config = dict(
    n_mels=80,
    spec_augment=False,
    encoder_norm='layernorm',
    encoder_parallel_block=False,
    encoder_moe_every=1,
    encoder_layers=10,
    decoder_width=128,
    decoder_inner_norm=False,
)
Rows from expert 9 of block 7 of the audio encoder, named by matrix and row number. Rows with one number belong to one neuron. Each number is 128 + 24 x the weight over its row's rms, rounded and kept within 0 to 255. All counts start at 0. After the name is the row's rms in percent of the matrix's.
# up: expert up (encoder.blocks.7.mlp.up, 16x160x160), inputs 80-159
# down: expert down (encoder.blocks.7.mlp.down, 16x160x160, transposed), outputs 80-159
up.88 095 [120 136 117 104 151  78 125 131 149 156 113 153 149 136 141 134 140 138 126 127 109 114 102 141 148  99 133  75 149 132 114 114 107 139 104 121 158 175 124 134 119 134 127 122 118 159 150 118 153 122 135 126 150 137 162 101 125 160 126 120 127 180 108 138 160  93  86 160 132 133 127 121 160  92 137 193 132 104 149 134]
up.89 099 [164 106 123 121 143 160 125 131 104 120 107 138  67 126 101 170 110 166 176 138 126 151 144  90 128 109  83  83  73  95 153 145 130 157 129 142 175 163 134 125 116 132 152 130 152 145 102 166 132 109 138 151 120 123 104 107  76 139 101 112 128 124 125 144 151 138 156 120  96 116  93 130 121  44 125 124 161 116 155 137]
up.90 094 [133 138 164 108 140 111 131 161 161 103 112 150 150 137 152  89 130 166 152 158 107 125 159 176 129 125 138 177 116 131 135 126 107 126 140  64 146 120 139 131 128 120 125 163 147  84 127 103 156 153 115 127 152 125 118 147 130 151 145 144 126 107 131 127 108  93  53 151 183 100 127 118 118 115 101 115 106 111 144 137]
up.91 097 [131 162 141  81 150 174 154 164 127 167 116 127  86 180 155 159 100 130 103 136 159 150  74 130 130 119 116  89 167 131 185 128 145 131 126 142 159 159 136 114 155 181 143 104 140 124 147 100 143 152 122 108 144 151 130 144  94 119 161 145 126 174 103  95 140 108 141 162 130 119 110 153 142 128 137 134 147 121 146 148]
up.92 096 [123 100 122 128 191 151 114 124 147 102 104 109 119 151 127 155 106 130 101  95 102 131 106 142 133  96 147 104 115  96 115 185 147 116 175 106 153 124  89  88 177 126 145 109 128 140 152  95 143 142 144 116 126 152 145 141 142 109 149 109 143 119 172 138 116 132 138 145 165 129 149 107 126 186 155  99 137  97 102 141]
up.93 096 [140 139 180  95 117 178  94 107 136 119 139 108  92 143 128 152 115 128 123 153 139  83 139  81 106 124 147 117  99 128 101 101  87 129 129  98 122 131  97 124 113 120 148 158 131 137 113  95 107 137 111  77 144 170 110 100 124 145 143 140 157 125 165  88 157 152 122 121 130  93 129  86 120 105 127 124 113 114 114  98]
up.94 098 [141 159 169 122 129 188 142 129 139 152 122 142 167 130 163  92 127 156 145  97 128 152  87 159 138 153 129 120 133 101 171 122  99  90  95 149 131 122 153  73 112 117 145 167 174 127 109 135 135 123 171 157 141 136 115 121 140 112  94 142 110 128 102 159 140  97 135 100  97 107 147 111 134 126 149 139  85 123 148  84]
up.95 095 [168 152 176 114 110 159 110 150 120  85 115 129 144 104 120 140 110 113 132 112 181 140 103 141 107 124 138  97 130 112 145 131 103 124 151 111  81 138 116 100 123 151 130 149 101 118 137 134 120 101 129 135 133 135  75 144 103 180 163 112 122 135 126 129 215 145 174  91 162 139 118  86 155 140 145 158 103 112 131 111]
up.96 096 [117 153 118 151 153 108 134 155 137 113 119 148 123 138 117 145 176 144 133 154  81 112 142 129 147 129 119 149 171 132 137  87  83 110 110 120 123 104 129 138 143  96 121 106 148 131 135 116 136  97 162 124 122 110 129 110 143  88 175 148 142 122 121 121 173 152 157 130 128 125 127 149 179 169 113 151 138  94 179 140]
up.97 098 [160 146 135 146  91 120 149 125 118 113 110 129 106 126 108  93 111 105 128 146 132 105 124 181 148 131  98 101 179 153  75 155 115 129 105 103 140 119 104 126 100 168 102 138  73 149 146  95  69 105 113 128 147 151  99 136 111 111  99 124 107  91 140 124 141 113 130 165 113 114 142 100 121 138 139  76 107 132 130 123]
up.98 098 [106 125  99  93 144 114 139  80  75 161 102 180 113  73 137 147 189 134 183 128 105 109  81 116 133  90 148 112  95 131  98 122 107 105  90 126 164 122 169 131 111 143 135  87 122 138 126 121 141 126 137 127 145 108 119 140 136 127 103 127 126 149 165 106 122 141 109 113 115 130 149 142 132 116 145 133 149  76 107 125]
up.99 093 [129 136 131 137 114 100 139 176 155 174 135 151  89 158 116 160 148 127 141 155 140 125 120 128 117 141 111 146 127 175 119  93  77 112 114  96 137 126 123 126 135 108 146 111 137  93 161 160 131 154 160 153 114 135 139 155 133 143 136 147  79  93 122 107  81 124  98  91  97 148  93  98 118 135 120 157 169 144 117 138]
up.100 104 [154 151 120 103  85 107 153 145  88 136 149 123 147 124  97 124 121 113 116 175 121 151 156 118 117  85  97 142 111 154 130 152  91 170 121 115 124 112 101 120 125 117 152 170 147 122 160 131 133 165 176 135 142 143 125 144 113 174 166 103 111 124 138 114 172 121 162  85 140  73 136 155 115 147 129 123 119 128 101 137]
up.101 103 [117 111  88 114 185 128 124 137 150 125 111 175 176 158 122 108 159 121 125 120 101 120 105 129 143  75 164  76  68 114 137 107  87 103 121 115 134 148  92 149 153 151  78 140 172 118 127  99 140 130 157 165 171 125 150 131 145 149 138 150  90 118 162 131 159  90 162 152 117 111 118 163 136 108 130 121 115 114 152 127]
up.102 102 [122 151 163 171  64 121 128 148 118 153 150  67 164 131 154 163 116 103 150 105 127  96 172 143 119  97  97 165 132 176 117 117 151 132 105 101  87 111 132 180 142 138 147 150 145 155 154 121 107 115 150 139 136 168 122 154 150 101 126 142 174 157 151 138 131 129 100 142 117 188 162 116 138  86 156 144  98 136 139 121]
up.103 103 [146 121 125 120  73 150  92 176 146  84 121 111 131 153  99 156 148 153 156 149 166  91 128 114 149 162 110 144 131 116 164  96 155 135  99 109  96 111 128 138 143 149 120 133 148 141 125 149 169 125 103  90 161 104 121 126 186 133 102  96 141 139 152 115 176 145 158 100 154 128 131 178 144  93 141 124 114 109 153 103]
up.104 096 [111 135 142 130 145 117 166 136 121 148 134 158 161 135 137 124 125  84 124 154 151 120 114 138  82 120 140 131  84 131 121 189 118 163 152 110 137 115 127 137 140 138 100 109 133 137 129 131 121  64 142 163 194 146 131 131 100 106 126  89 149 119 180 119 169 141 135  81 117 129 121 136  95 132 116 141  89 111 125 154]
up.105 098 [132 170 123 116 136 113 105 148 115 126 136 111 127 104 122 164 149  91 138 103 117 135 146  88 147 137 141 107 109  94 117 130 146  97 140 172 154 100 151 104 124 111 117 132 123  82 106 140 134 144  76 113 111 135 132  56 127 133 132 178 140 113 131 164 131  90 113 115 116 133 100 152 146 159 116  67 136 153 170 134]
up.106 098 [119  95  86 123 117 102 111 144 101 101 136 125 126  83 101 106 133  93 137 178 165 132 173 121 124 112 130 158 156 139 115  75 140 135 147 114 108 105 152 131 152 141  99  74 137 145 140 165 146 171 142 129 148 126 116  93 138 193  96 143 137 141 132 123  99 111 109 116 136 142 116 134 120 145 121 146 164 126 107 153]
up.107 109 [ 82  78 145 110 139 108 112 107 163 131 149 138  94 127 103 166  83  64 136 143 142 152  95  85 102 144 125 122 170  82  93 173 132 133 103 119 126 168 141 154 135 125 148 145 131 163 143 165 117 141  90 114 143 146 134 138 172 108  92 156 166 141 137 140 152 114 159 118  95 140 128 103 177 136 125 123 139 132 129 131]
up.108 102 [112 128 120 174 101 154 102 131  82 134 148 151 110  71 109 108 123 166 134 123 155 124 164 148 158 134 180 131 162 111 156 106 131 145  94 164 102 134  77 137 129 184 132 132 144 145 151 145 120 129 142 143 140 117 138  97 116 103 112 171 169  63 132 130 118 124 101 144 113 132 119  94 147 140 148 130 114 102 156 138]
up.109 087 [126 126 135 118 154 111 104  78 117  83 170 159  82 138 102 135 132 166 101 128 136 126 146 148 142 142 164 118 110 131 139 136 158 186  74  79  97 112 150  95 143 151 129 140 149 133 131 136 117 130 120 159  99 127 163 165 137 150 116 137 123 148 145 152 165  76 158 155  96 136 104 147 154 106 106 139 143 124 138 104]
up.110 097 [133 119 142 137 147 106 169 127  90 102 100 150 114 127 139 163 133 128 125 153  99  96 142 113 121 160  72 106  74 117 146 113  95 106 140 118 158 119 109 154  78 136 127 124 142  99  85 116 134 127 124 139 161  90 140 112 144 125 112 114 104 105  92 112 141 100 122 142 129 129 135 117 112 166 154 118 134 192 128 111]
up.111 103 [166 122 153  93 163 170 150 116 175 132 143 111 129 139 101 117 163 114 171 121 110 159 125 135 151 146 143 122 151 117 157 145 131 113 112 108 109 101 153 132 125 173 105 161 124 141 130 131 164 143 158 116 122 103 148  75 144 106 112  97 173 116 167 128 148 159 122 141  93 104 146 117 139 104 108 116 172 132  92 139]
up.112 101 [100 130 135 147 143 151 131 161 118 176 115  90  88 142 133 110 113 108 138 129  99 112  92 137 108 137 128 122 119 155 110 135 133 129 159 116 103 109 142 135 145 122 171 190 139 149 156 112 130 111 137 133 112 152  99 144 169 139 117 102 167 128 106 144 120 177 128 141 146  68 150 115 119 168 118 158  89 102  93 101]
up.113 111 [157 135 148 160 128  71 143 123 104 150 144 146 146  93 101 148 143 113 136 139 131 126  78 132  96 150 150 142 115 179 118 163  89  98 143 121 141 151 113 123 152  95 133  93 126  87 143  55 146 119 104 156 164 125  95 179 110 100 179 126 170 122  89 120 101 136 112 121 136 166 107 118 123 124 150  99  98  93 128 143]
up.114 102 [ 87  70 147 116 108 130 108 120 118 141  92 148 123 122 139 146  95 136 115 112 126 114 124 119 142 112 158 144 148 138 128 133 110 117 110  92 157 116 142 164 138 102 140  56 128 120 134  95 130 120 123 101  97  93 104 149  71 139 123 136 138 124 145 119 102 142 136 128 105 117 118 109  90 126 119  94 121 122 149 130]
up.115 092 [144 150 113 170 163 168 132 151 131 115 131 164 105 150 192 133 175 113 123 105  97 101 112 108 173  96 123 153 107 140 110 146 144 138 129 151 108  94 138 126 115 122 142 103 116 156 173 150 135 135 140 152 104 111 106 113 122 169  75 157 101 128 144  92 127 105 118 125 160 101 162 132 127  94 144 144 102 141 134 117]
up.116 100 [142 178 149  97 130 102 128 150 125 158 145 143 141 115 139 148 113  75 104  95 125 100 168 128 134 132 140 146 133 152 140 158 184 149 125  90 187 119 118 174 150 113 150 134  77 120 177 152 110 116 123 139 125 142 129 138 140 141  94 135 133 114 156 115 135 178  82 137 120 125 127 124 158 142 126 175 127 173  81 111]
up.117 113 [130 110 148 105 140 172 105 126 122 135 126 120 147 143 109  72  67 155 122 164 183  85 105 102 103 122 127 162 121 108 129 138 149 127  92 132 170 161 125 151 150 154 149 144 146 147 121 142 134 121 137 137 152 144 154 111 131 103 162 121 113 113  96 127 135 127 143  96 113 153 168 117 142 145 106 110 162 142 133  97]
up.118 107 [164 156 137 115 134 148  94  87 157 115 130 156 108 151 192 119 118 168 115 115 152 178 154 117 119 148 109 134 108 100 104 124 126 147 132 142 175 123 123  89 151 114  90 147 139 157 146 171 128 133 126 110 112 135 127 158 106 128 117 164 133 125 166 162 151 171 158 106 137 125 138 141 111 132 163 186  79 122 104 105]
up.119 103 [113 119 111 140 165 124 157 134 165 149 128  84 127 145 134 119 115 130 132 135  93  99 118 138 161 144 110 104 104 154 128  93 141 113 122  79 132 115 123 110 130 150 158  92 116 124 108 116 100 132 115 188 152 147 142 148 129 141 166 130 118 111 128  85 128 130  72 140 176  93 141 106 114 145 104 168 139 123 141 153]
up.120 099 [ 87 124 115 124 164 183 116 129 125 145 123 100 167 116 104  96 114 133 126 139 138 103 114 140 149 147 164 121 152 108 143 158  76 119 127  73 124  78 133 102 165 136 171  79 120 116 139 113 142 117  93 125 140 141  89 136 127  66 150 166 120 150 126 110 106 120 151 106 124 125 125 118 159 126 125  85 102 117 151 166]
up.121 105 [132 160 113 140 129 156 141 134 125 125 112  77 135  75 141  94 115 139 164 152 112 119 138 160 110 127 144 161 107  82  99  99 141 100 150  97 145 137 147  91 101 106 158 112 116 116 147 154 120 168 128 143  68 165 148 147 124 134 131 104 115 133 112  52 166 118 132 166 158 136 100 101 115 114 106 142 142 112  70 145]
up.122 099 [133 116 134 169 150 101  98 113 134 149 109 155  47 109 123 156 150 118 105 112 125 128 118 106 139 123 145 143 123 134 109  66 115 153 150 128 100 139 120 124 116  88  98 159  88 115 144 102 112 107 138 168  94 141 157 140 125 105 134 125 158 164 152 139 107 112  86 134 172 128  78 155 137 167 121 151 137 166  86 154]
up.123 101 [ 59 166 147 124 152 131 122 157  91 133 129 167 124 134 131 143  85 126 196 124 165  92 114 131 120 144 188  96 130 139 119 134 132 121 181  92 111 136 161 143 157 126 103 159 166 131 136 139 125 115 142 124 131 118 108 126 135 123 127 128 133 113 143 148 109 109 126 111 125 120 115 106 147 147 136 115 139 135 121 123]
up.124 094 [ 97 126 130 128 103 111 110 166 131 130 142 130 143  87 116 143 153 121 177 131 131 127 160 101  82 133 132  79 110 156 135 125 103 109  89 104  94 108 114 158 117 161 115  96 113 103 190 128 134 120 121 119  86 131 147 118 115 104  97  98 163 100  86 146  88 147 129 142 143 129 146 135 105 115 138  99 108  91 127 119]
up.125 106 [130 135 125 124 108 101 137 148 112  91 133 116 113 136 124 132 145 113 112 141 148 177 164 105  89 106 140 125 119 160 178 150 120 139 145 148 126  79 135 110 114  97 182 125 103  88 152 143 123 134  93 117 110  93 159 139 109 152 117 143 109 131 107 129  94 117 171 131  86 114  92  87 108 152 112 130 134 134 115 108]
up.126 101 [132 155 171 128  92 149 110 142 124 132 119 135 121 136 115 184 147 172  99  97 127 137 138 108  82 102 143 118 169 119 158 162 111 166 117 118 132 152 148 126  85 129  75 164 148 136 117 118 175 140 163 154 182 134  87 150 107 130 122 185 138 121 156 115 136 124 115 129 101  94 166 147 114 152 138 159 131 135 176  98]
up.127 105 [124 149 146 148 184 130 124 136 124 110 106 134 118  96  93 151 133  96  99 127 120 120 169 155 129 159 128  88 137 154 129 127 145  92 132 136  91  87 104 118 144 132  99 151 116 133 141 123 116 148 125 107 135 150 127 152 133 117  66 133 104  97 124 134 168  92 106 138 117 140 106 131 133 167 127 123 137 127  89 103]
up.128 111 [131  86 177 138 126 144 113 131 123 148 140 163 107  82 158 119  59 116 140 121 147 120 105 141 177  91 106 123 125 120  95 119 131 127 123 109 143 155  85 165 135 119 154 114 155 120 104 116 157 107 147 131 113 149 129 109 142  96 145 113 154 103 134 113  92 140 139 157 129 154 153  88 121 132 135 114 136 161 115 103]
up.129 107 [159 161 131 116 168 135 118 114  92 170 125 161 109 132 124 130 157  74 131 113 132 115 136  97 141 117 153 121 147 161 128 110 160 117 179 111 138 138  89 119 121 147 130 114 119 158 121 157 152 121 119 134 159 122 102 161 128 171 100 124 119 113 149 122  95 147 142 114 132 162 122 126 130 121 112 167 169 144 127 191]
down.88 093 [103 126 146 147  89 124  84 143 105 134 138 160 138 128 137  94  89 132 147 113 134 145  98 142  86 116 102 175  89 133 151 151  80 146  78 142 112 116 109 133 128 114 135 120 110 154 141 150  73 133 165 110 127 129 153 160 131 112  82 147  81 130  94 117 136 158 164 145 123 145 120 115 134 115 151 108 137 136 121 138]
down.89 092 [130 144 101  95 108 138 181 144 101 151 123 135 153 101 173 137 148 160 105 150 146 163 125 119 108 118 107 154 119 174 129  83 143 156 182  98 108  93 107 100 149 116 124 116 139 117 169 106 124  94 107 108 120  89 157 169 116 107 160 135  98 117 111 163 106 179 135 109  83 122 102 117 161  95 113 128 130 113 106 125]
down.90 102 [ 86 110 117 161 169 111 165 122 152 118 145 115 144 141 123 191 176 132  97 103 104 116  60 134 112 126 144  93 111 129 136 100  85 161 102 151  74 180 106  69 143 150 172 113 157 123  91 108 139 139 119 145 119 165 156 110 101 138 152 118 113 113 162 138 118 133 117 143 150 137  92 104 145  96 125 165 112 120 116 130]
down.91 094 [ 96 150 150 140 139 100 137 134  99 118 105 127 105 144 128 122 118 140  89 133  98 143 109 175 113 131 153 134 138 168 144 130 139 139  95 107 131 114  82 126 143 123 114  96 117 158 178 107 132 183 134 156 106  73 133 123 142 138 133 122 152 138 123 136 143 129 148 140 124  90 131  80  99 113 153 143 179 114 115 171]
down.92 101 [157 145 124 112 108 109 149 132 109 157 104 159 131 139 121 128 153 100 126 105 147 162  84 106 123 182 142 115 161  75 138  77 113 120 143 164  92 137 142 169  93 115  99  92 162 127  92 128 125 130 124 128 105 136 164 166 116  95 127 106 116 159 151 130 100 103 117 125 107 120 172 126 109 126 134 173 137 149  82 139]
down.93 106 [164 121 145 118 173 111 173 122 105 108 125 110 137 110 117 105 135 130 142 115 134 147 145 149  89 141 114 147 103 130 131 136 104  81 144 108  94 144 132 111  97 166 149  61 135 131 105 120 143 115 118 142 122 133 116 135  75 175 162 102 139  79 149 141 127 130  88 125 101 128 130 147 151 140 112 118 161  89 150 167]
down.94 101 [152 108 131 145 151 158 132 104 124 144 156 122 132 127 118 121 140 169  98 180 115 168 130 131 161 151 143 144 135 140 157 127 143 121 119 132 102 128 119 152 155 114  85 111 138 142 171 116 147  89 118  93 100 162 133 114 118 146 174  99 104 111 133 130 151 156 125 132 153 136 154 113 121 108 135 105 133 118 107 164]
down.95 114 [138  86 165 164 137 144 115 115 139 120 163  89 125 131 118 122 137 122 101 155 130 150 162 105 132 109 120 107 133 114 125 140 154 120  88 136 137 101 108 101 131 183 129 102 157 182 193 147 132 138 139 121 128 131 166 117 134 133 130 103 140 117 123 102 132 137  76 153 164 108  62 126 136 110 154 130 103 135 131 144]
down.96 112 [ 89 144 125 130 172 103 131 138 144 100 176 144 183  87 102 130 148 107 153 143 130 127 120 149 117 137 103 112 132 156 120 149 131  87 115  87 158 149 111 138 145 140 129 104 134  89 138 116 151 112 112  91 155 133 102 134 104 129 140 120 132 147 129 110 111 149 162 109 137 135 118 104 127 118 136 129 129 162  76 116]
down.97 101 [140 124 155 108 155 156 133  90 158 147 134 149 130 134 140 120 123 111 100 156 122 132 128 133 192  96 121 122 124 129 107 110 137 130 132 147 157 115 145 115 118 139 146 103 139 109  86 152 127 111 171 132 138 142 110 174 175 115 160  93 152 138  97  78 139 116 155 135 143  83 145 129  92  98 200 130 110 146 164 138]
down.98 102 [174  96 124 138 116 131 100 120 168 115 152 123 117 107 131 116  91 102 127 120 103 155 137 141 131 101 129 123 109 129 147 145 143 146 151 121 111 106 121 113 148 144 146 126 134 154  96  66 107 107 137 101 107 122 119 159 123 121 150 131 108 106 150 189 128  97 138 114 166  69 136 151 107 115 135 145 124 132 133 132]
down.99 102 [142 149 174  84 123 149 135 118  92 140 147 122 135 138 147 121 116 102 112 141 105 149 157 131 106 112 149 100 126 138 149 127 157 126 149 137  85 188 107  77 136 117  78  79  97 140 154 144 142 177 131 123  89 144 101 174 128 160 186 136  88  93 142 127 162 128 130 101 135 101 107 111 109 185 121 108 171 124 122 146]
down.100 108 [106 122 131 127 134  96 118 158 125 118 143 129 110 163 125 160  99 116 119 131 188  57 108 139 134  96 139 106 124  62 150 138 135 119 106 131 104  92 134 154 114 139  74 163 135 171  87 157 105 168 167 150 155 120 128  94 128 128 123 193 136 147 120 175 124  95 123 108 154 139 161 150 142 103 140 155 109 165 123 141]
down.101 100 [131 133 102 123 156  97 183 139 101  96  85 173 119 164 146 168 134 112 128 196  82 126 121 133 147 138 125 142 141 141 138 153 140 130 146 124 107 110 168 194 123 147 108 111 179 128 109 144  96  77 115 144  83 102 114 125  96 158 135 110 106 136 154 105  83 141 141 140 121 124 109 130 141 106  94  91  95 160 136 116]
down.102 105 [156 144 128 114 141 155 118 120  94 124 143 101 115 152  65 158 132 147 141 145 135 104 100 156 121 129 150 136 102 111 130  70 119  98 153 113 151 182 115 137 137 121 104 112  91 159 112 107 138 136 148 126 164 156 127 101 134  82 112 136 122 102 125 144 155 116 129 103 165 150 171 139 148 157 110 156 100 180 185 126]
down.103 098 [122 133  96 117  95 114 133 135  95 122  86  93 128 102  96 139 103 140 146 132 174 121 148 131 120 118  89 178  99 144 142 110 102 111 122 168 122 131 132  93 143 137 118 130 153 106 104 104  90 135 114 111 117 175 183 117 126 124  94 140 141 162 163 134 168  89 122 122 117 110  69 103 156 132 126 158 155 130 150 160]
down.104 102 [101 153 118 102 111 102 115 120  95 123 144 131 117 147 113 106 101 121 117 153 107 149  96 143 137 137 155 110  95 114 142 161 133 134 120  89 178 178 147 130 134 129 104  86 117 149 130 109  89 121 158 147 121 165 164 125 128 105 116  74 158  81 163  99 112 100 192 123 120 124 124 153 119 130 132  86 162 197 138 125]
down.105 108 [137 140  95 149 156 123 166 146 157 119 127  91 139 140 134 112 146  81 102  81 111 155 126 137 153 177 125 148 109 150 130 124 129 169 126  84  87 150 130  94 156 115 134  91 131 141 137 157 126 119  79 154 108 157 139 125 169 113 136 131 164 130 133 121 111 181 148 110 102 106 102 134 119 186 156 131 105  73 117 129]
down.106 089 [100 142 136 132 157 122 122 144 150 125 127 131 155 117  94  96 146 128 132 187 169  94 106 155 152 117 121 157 133 145 103 106 114  90 159 140 130 141  77 144 119 109 119 119 136  92 125 158 128 184 141 140 115 110 120 110 157 108 151  91 114 120 149 129 112 169 142 139 120 173 113 178 138 148 115 157 126  97 168 145]
down.107 099 [156 136  81 127 154  94 106 137 121 129 106 131 136 161 109 180 131  78 146 125 157 113 148 123 161 136 129 122 104 153 110 150 123 122 164 134 123 118 118 104 125 120 152 134 137  77 121 151 130 172 200 137 123 102 126  94  83 117 137 140 155 156 119 120 142 125 121 106 129 149 132 127 167 110 126 128 106  98 155 109]
down.108 090 [135 101 157 125 120 165  98 100 140  71 125 139 168  94 142 111 117 138 125 159 164  96 151 118  59 121 152 132  99 114 112 118 123 124 121  52 151 131 104  95 118 119 140  93 127 133 125 150 129 111  88 117  89 107 107 132 107 103 154 137 150 136 144 156 116 151 120 152 110 139 118 113 144 126 111 125 111 145 151  94]
down.109 103 [112 166  94 126 120 160 145 112  99 153 169 144 183  98 110 158 131 156 128 122 155 148 114 130 120 105 122 124 135 129 100  96 127  75 151 114 133 126 151 154  97  96 151 140 177 128 111 119 130  97 121 129 123 144 105 134 119  89  95 135 104  95 137 131 118 151 173 124  96 152 142 174 120 152  80 116 124 115 124 143]
down.110 105 [188 129 109 150 119 133  97 147 122 158 134 128  84 111 167 104  80 141 154 150 155 105 125 157 120 108 109 117 139 113 126 132 138 128 138 140 137 138 129 117 143 133 148 129 148 114 147 110 126 175 135 139 142 113  70 117 126 173 163 121 130 107 138  77 113 148 136 131 116 128 112 134 118 135  86 142  81 134 133 111]
down.111 088 [137 115 111 141 126  99 128 164 100 155 131 112 112 128 168 171 120 107 131 147 145 132 143 131 156 195 127 153 132 117 120 143 136 128 118 132 124 109 153 103  65 115 144 143 152 135 171 114 117 114 128 136 116 137 122 138 113 116 148 133  89 161  88 147 155  35  90 121  81 133 145 156  94 132 130 145 104 134 107 119]
down.112 107 [105 100 127  96 125 139  81 145 120 108  80 102  97 127 126  77 134 191 158 114 134 114 129 141 144 143 128 145 148 137 102 141 102 148 158 137 124  99 149 121 102 142 129 142 158 124 117 144 180 131 158 147 118 135 107 160 177 125 154 129 124  85 122 165 133 111 113 105 120  80 131 116 170 127  76 105 110 144 133 154]
down.113 106 [129 111 149  92 178  82 149 108 132 132 142 100 107 130 114 133 147 107 150 166 115  85 140 103 151 149 146 150 138 134  97 150 102 146 154 117 121 122 116  90 126 115 134 111 109 120 156 147 105 160 117 131 122 104 207 157 147 121 173 150 110 137 118 132 103 125 137 106 157 121 120 125 140  84 130 106 135 123  60 136]
down.114 099 [ 85 133  99 134 110 123 143 182 114 113 114  91 162  80 144 129 115 150 100 123 125 111 134  93 142 120 111 162 135 119  93 116 130 111 151 125 103 118 162 100 161  99 136 101 101 103 117 132 127 137 161 143  94 124  88 164 135 137  86  82 163 110 141 154 136 142  87 121 119 114 167 110 124 126 124  87 132 136 154 170]
down.115 097 [174 140 161 150 101 175 139 121 122 115 126  88 118 158 147 104  77 143 113 117 137 148 107  72 108 144 134  97 132 112 112 120 121 137 162 148 113 179 185  96 126 143 145 137 114 135  93 146 124 118 130 133 127 168 152 132 160 161 128 117 104 132 115 156 101 114 173 114 134 155 136 117 111 131 131 132 143 137 155 133]
down.116 093 [114 159 132 131 121  99 144  73 171 119 113 129 114 123 142 140  68 145  87  99 103  92 163 121 131 109 141 131  61  90 163 115 159 146 133 135 139 176 127 118  98  86 106 141 144 150 141 105 110 145  87 128 133 126 116  82 122 124  98 132 116 146 138 109  81 155 110 128 107 174 122 152 122 125  83 132 129 140 168  95]
down.117 102 [144 165  83 112 111 136 122  70 108 110  92 151 147 133 133 113  94 129 134 128 116 124 183 162 120 102 141 167 142 128 161 134 124 141 154 109 126 144 123 122  84 156 124 109 133 102  93 123 149 108 100 136 124 120 150 142 150 161  71 176 169 132 159 112 129 176 157 151 117 134 131 119 116 132 105 182 140 111 155 196]
down.118 098 [142  70 107 153 115 165 112 120 117 119 102 129 119 117 112 133 110 136  80  95 154 155  80 120 163 119 110 115  81 100 171 142 123 162 113  99  92 164 141  99 153 169 114 182 137 129 128 158 125 155  96 158 171 121 145 134 126 103  99 111 146 145 154 122 117 128 144 110 107 105 148 129 106 142 127 126 101 114 134 142]
down.119 096 [110 138 158 122 128 165 194  84  99 102  94 136 133 123 153 139 113 124 109 173 154 143 130 123 116 172 158 138 129 155  84  77 168 130 126 137 110  86 130 160 113 122 157 157 146 124 131 142 109 113 124 138 126 140 110 144 137 123 119 131 132 129 156 119 146 136  90 114 117 153 143 141 113  94 134 120 124 104 137 124]
down.120 104 [158 123 134 127 150 160 117 115 148 141 136 129 124 103 151 140  98 103 129 133  72 154  94 100 146 126  94 124 135 114  67  90 127 129 133 161 123 103 136 150 169 159 133 133 121 120 130 112 128  93 131 114 117 121 165 157 115 128 129 113 105 108 108 161 112 109 157 123 142 175 150 132  84 153 114 126 139 141 150  69]
down.121 096 [ 71 166 140 123 154 156 116 166 145 124 110 106 170 169  91 130 118 143 108 135 140  91 147 128 114 130 132 137 119 124 110 134 124 145 115 112 119  85 124 119 127 162 108 105  99 100 163 144 129 137 122 153 113 131 112 122 127 164 146 122 117 141 138 157  87 101 150  91  97 132 121 123  96 104 129 152 134 134 144 123]
down.122 094 [137 128 134 115 133 107 141  88 133 116 134 149 118 129 125 109 120 145  92 147 160 165 110  98 172 151 125 135 142  79 153  89 107  82 134 110 140 148  85 164 129 133 128 141 161 127 139 114 144  97 124 136 156 114 147 139 142 166  96 117 166 134 150 142 185 112 161 164 143 153 132 168 107 119 110 102 141 147 102 160]
down.123 101 [126 156 170 113 130 111 137 157 161 181 138 131  91 162 114 151 123  89 128  92 130 115 105 184 167 159 154 128 129  98 153 154 156 170 112 128 116 111  94 110 101 139  93 151  98 152 133 154 139 101  81 127 150 127 143 107  65 124 129 123 164 141 132  91  97 181 188 103 102 165 141 128  95 130 148 100 116 157 108 136]
down.124 110 [192 154 131 142 126 107 168 110 133 111 135  87 164 135 176 115 116 147 101 129 128 165  98 141 175 138 142 146 123 136  99 108 103 124 115 100  99 123 129 145 115 181 134 148 129 121 106 115 129 109 124 183 140 140 123 108 120 146 118 142 143 110  92  91 175 128 165 119  96  89 103 160 133 108 128 155 143  84  98 159]
down.125 098 [ 92  97 153 120 150  60 106 137 126 166 145  79  91 133 172 106 145 161  99 120 143 140 103 127 164 140  91 124 184 101  95 144 154 109 116 108 120 142 117 123  70 124 100 158 151 132 103 148 110 104 165 140 129 105 146 159 140 110 147 142 144 131 153 130 146 123  90 121 131 106 111 151 129 138 135 111 145 122 117 153]
down.126 108 [117 106 150 155  79  85 145 124 155 105 102 142 128 110 107 146 123  94 140  91 127 151 102  75 162 141 185 171 134 115 120  95 160 118 149 118 118 123 158 142 133  99  99 147 107  99 108 100 117 168 173  75 141 125 138 126 142 139 172 102 139 134  98 171 115 167 105 163 134 106 154 102 139 109 124 134 119 121 115 102]
down.127 102 [130 206 120  93 132 147 143 134 114 140 112 172 165 153 105 106  72 141 141 188 141  70 101 170 116 129 111 129 103 155  97 116 128 121 110  85 122 143 132 131 110 144 142 165 117 146 120 142 138 144 113 141 135 110  94 147 111 134 128 118 164 146 132 152 138 118 141 116 137 133 109 154 116 149 111 139  95 143 139 127]
down.128 091 [157 114 140 124 163 141 153 153 145 106 121  87 122 166 148  79 145 148 143 100 133 146 137 145  75 133 130  77  89 115  98 110 198 145 149 108 149 120 161 142  99 186 108 100 129 149 131 131 137 118 130 121 140 139 153 107 108 120 167 137 118 121 125 124 141 111 146 148 126 123 109 120 100 139 144 131 160 102 157  81]
down.129 102 [ 99 110 152 124  97 138 123  98 144 106 138 139  91 124 120 168 113 152 125 155 129 144 104 110 145 103 149 121 130 111 123 138 130  87 126 167 145 130 119 126 130 107 136 123 126 127 127 142 150 162 145  88 145 130 132  87 114 139 120 136 126 112 170  85  71 137 121 100 140 118 141 134 175 120 100 150 103 113 102 144]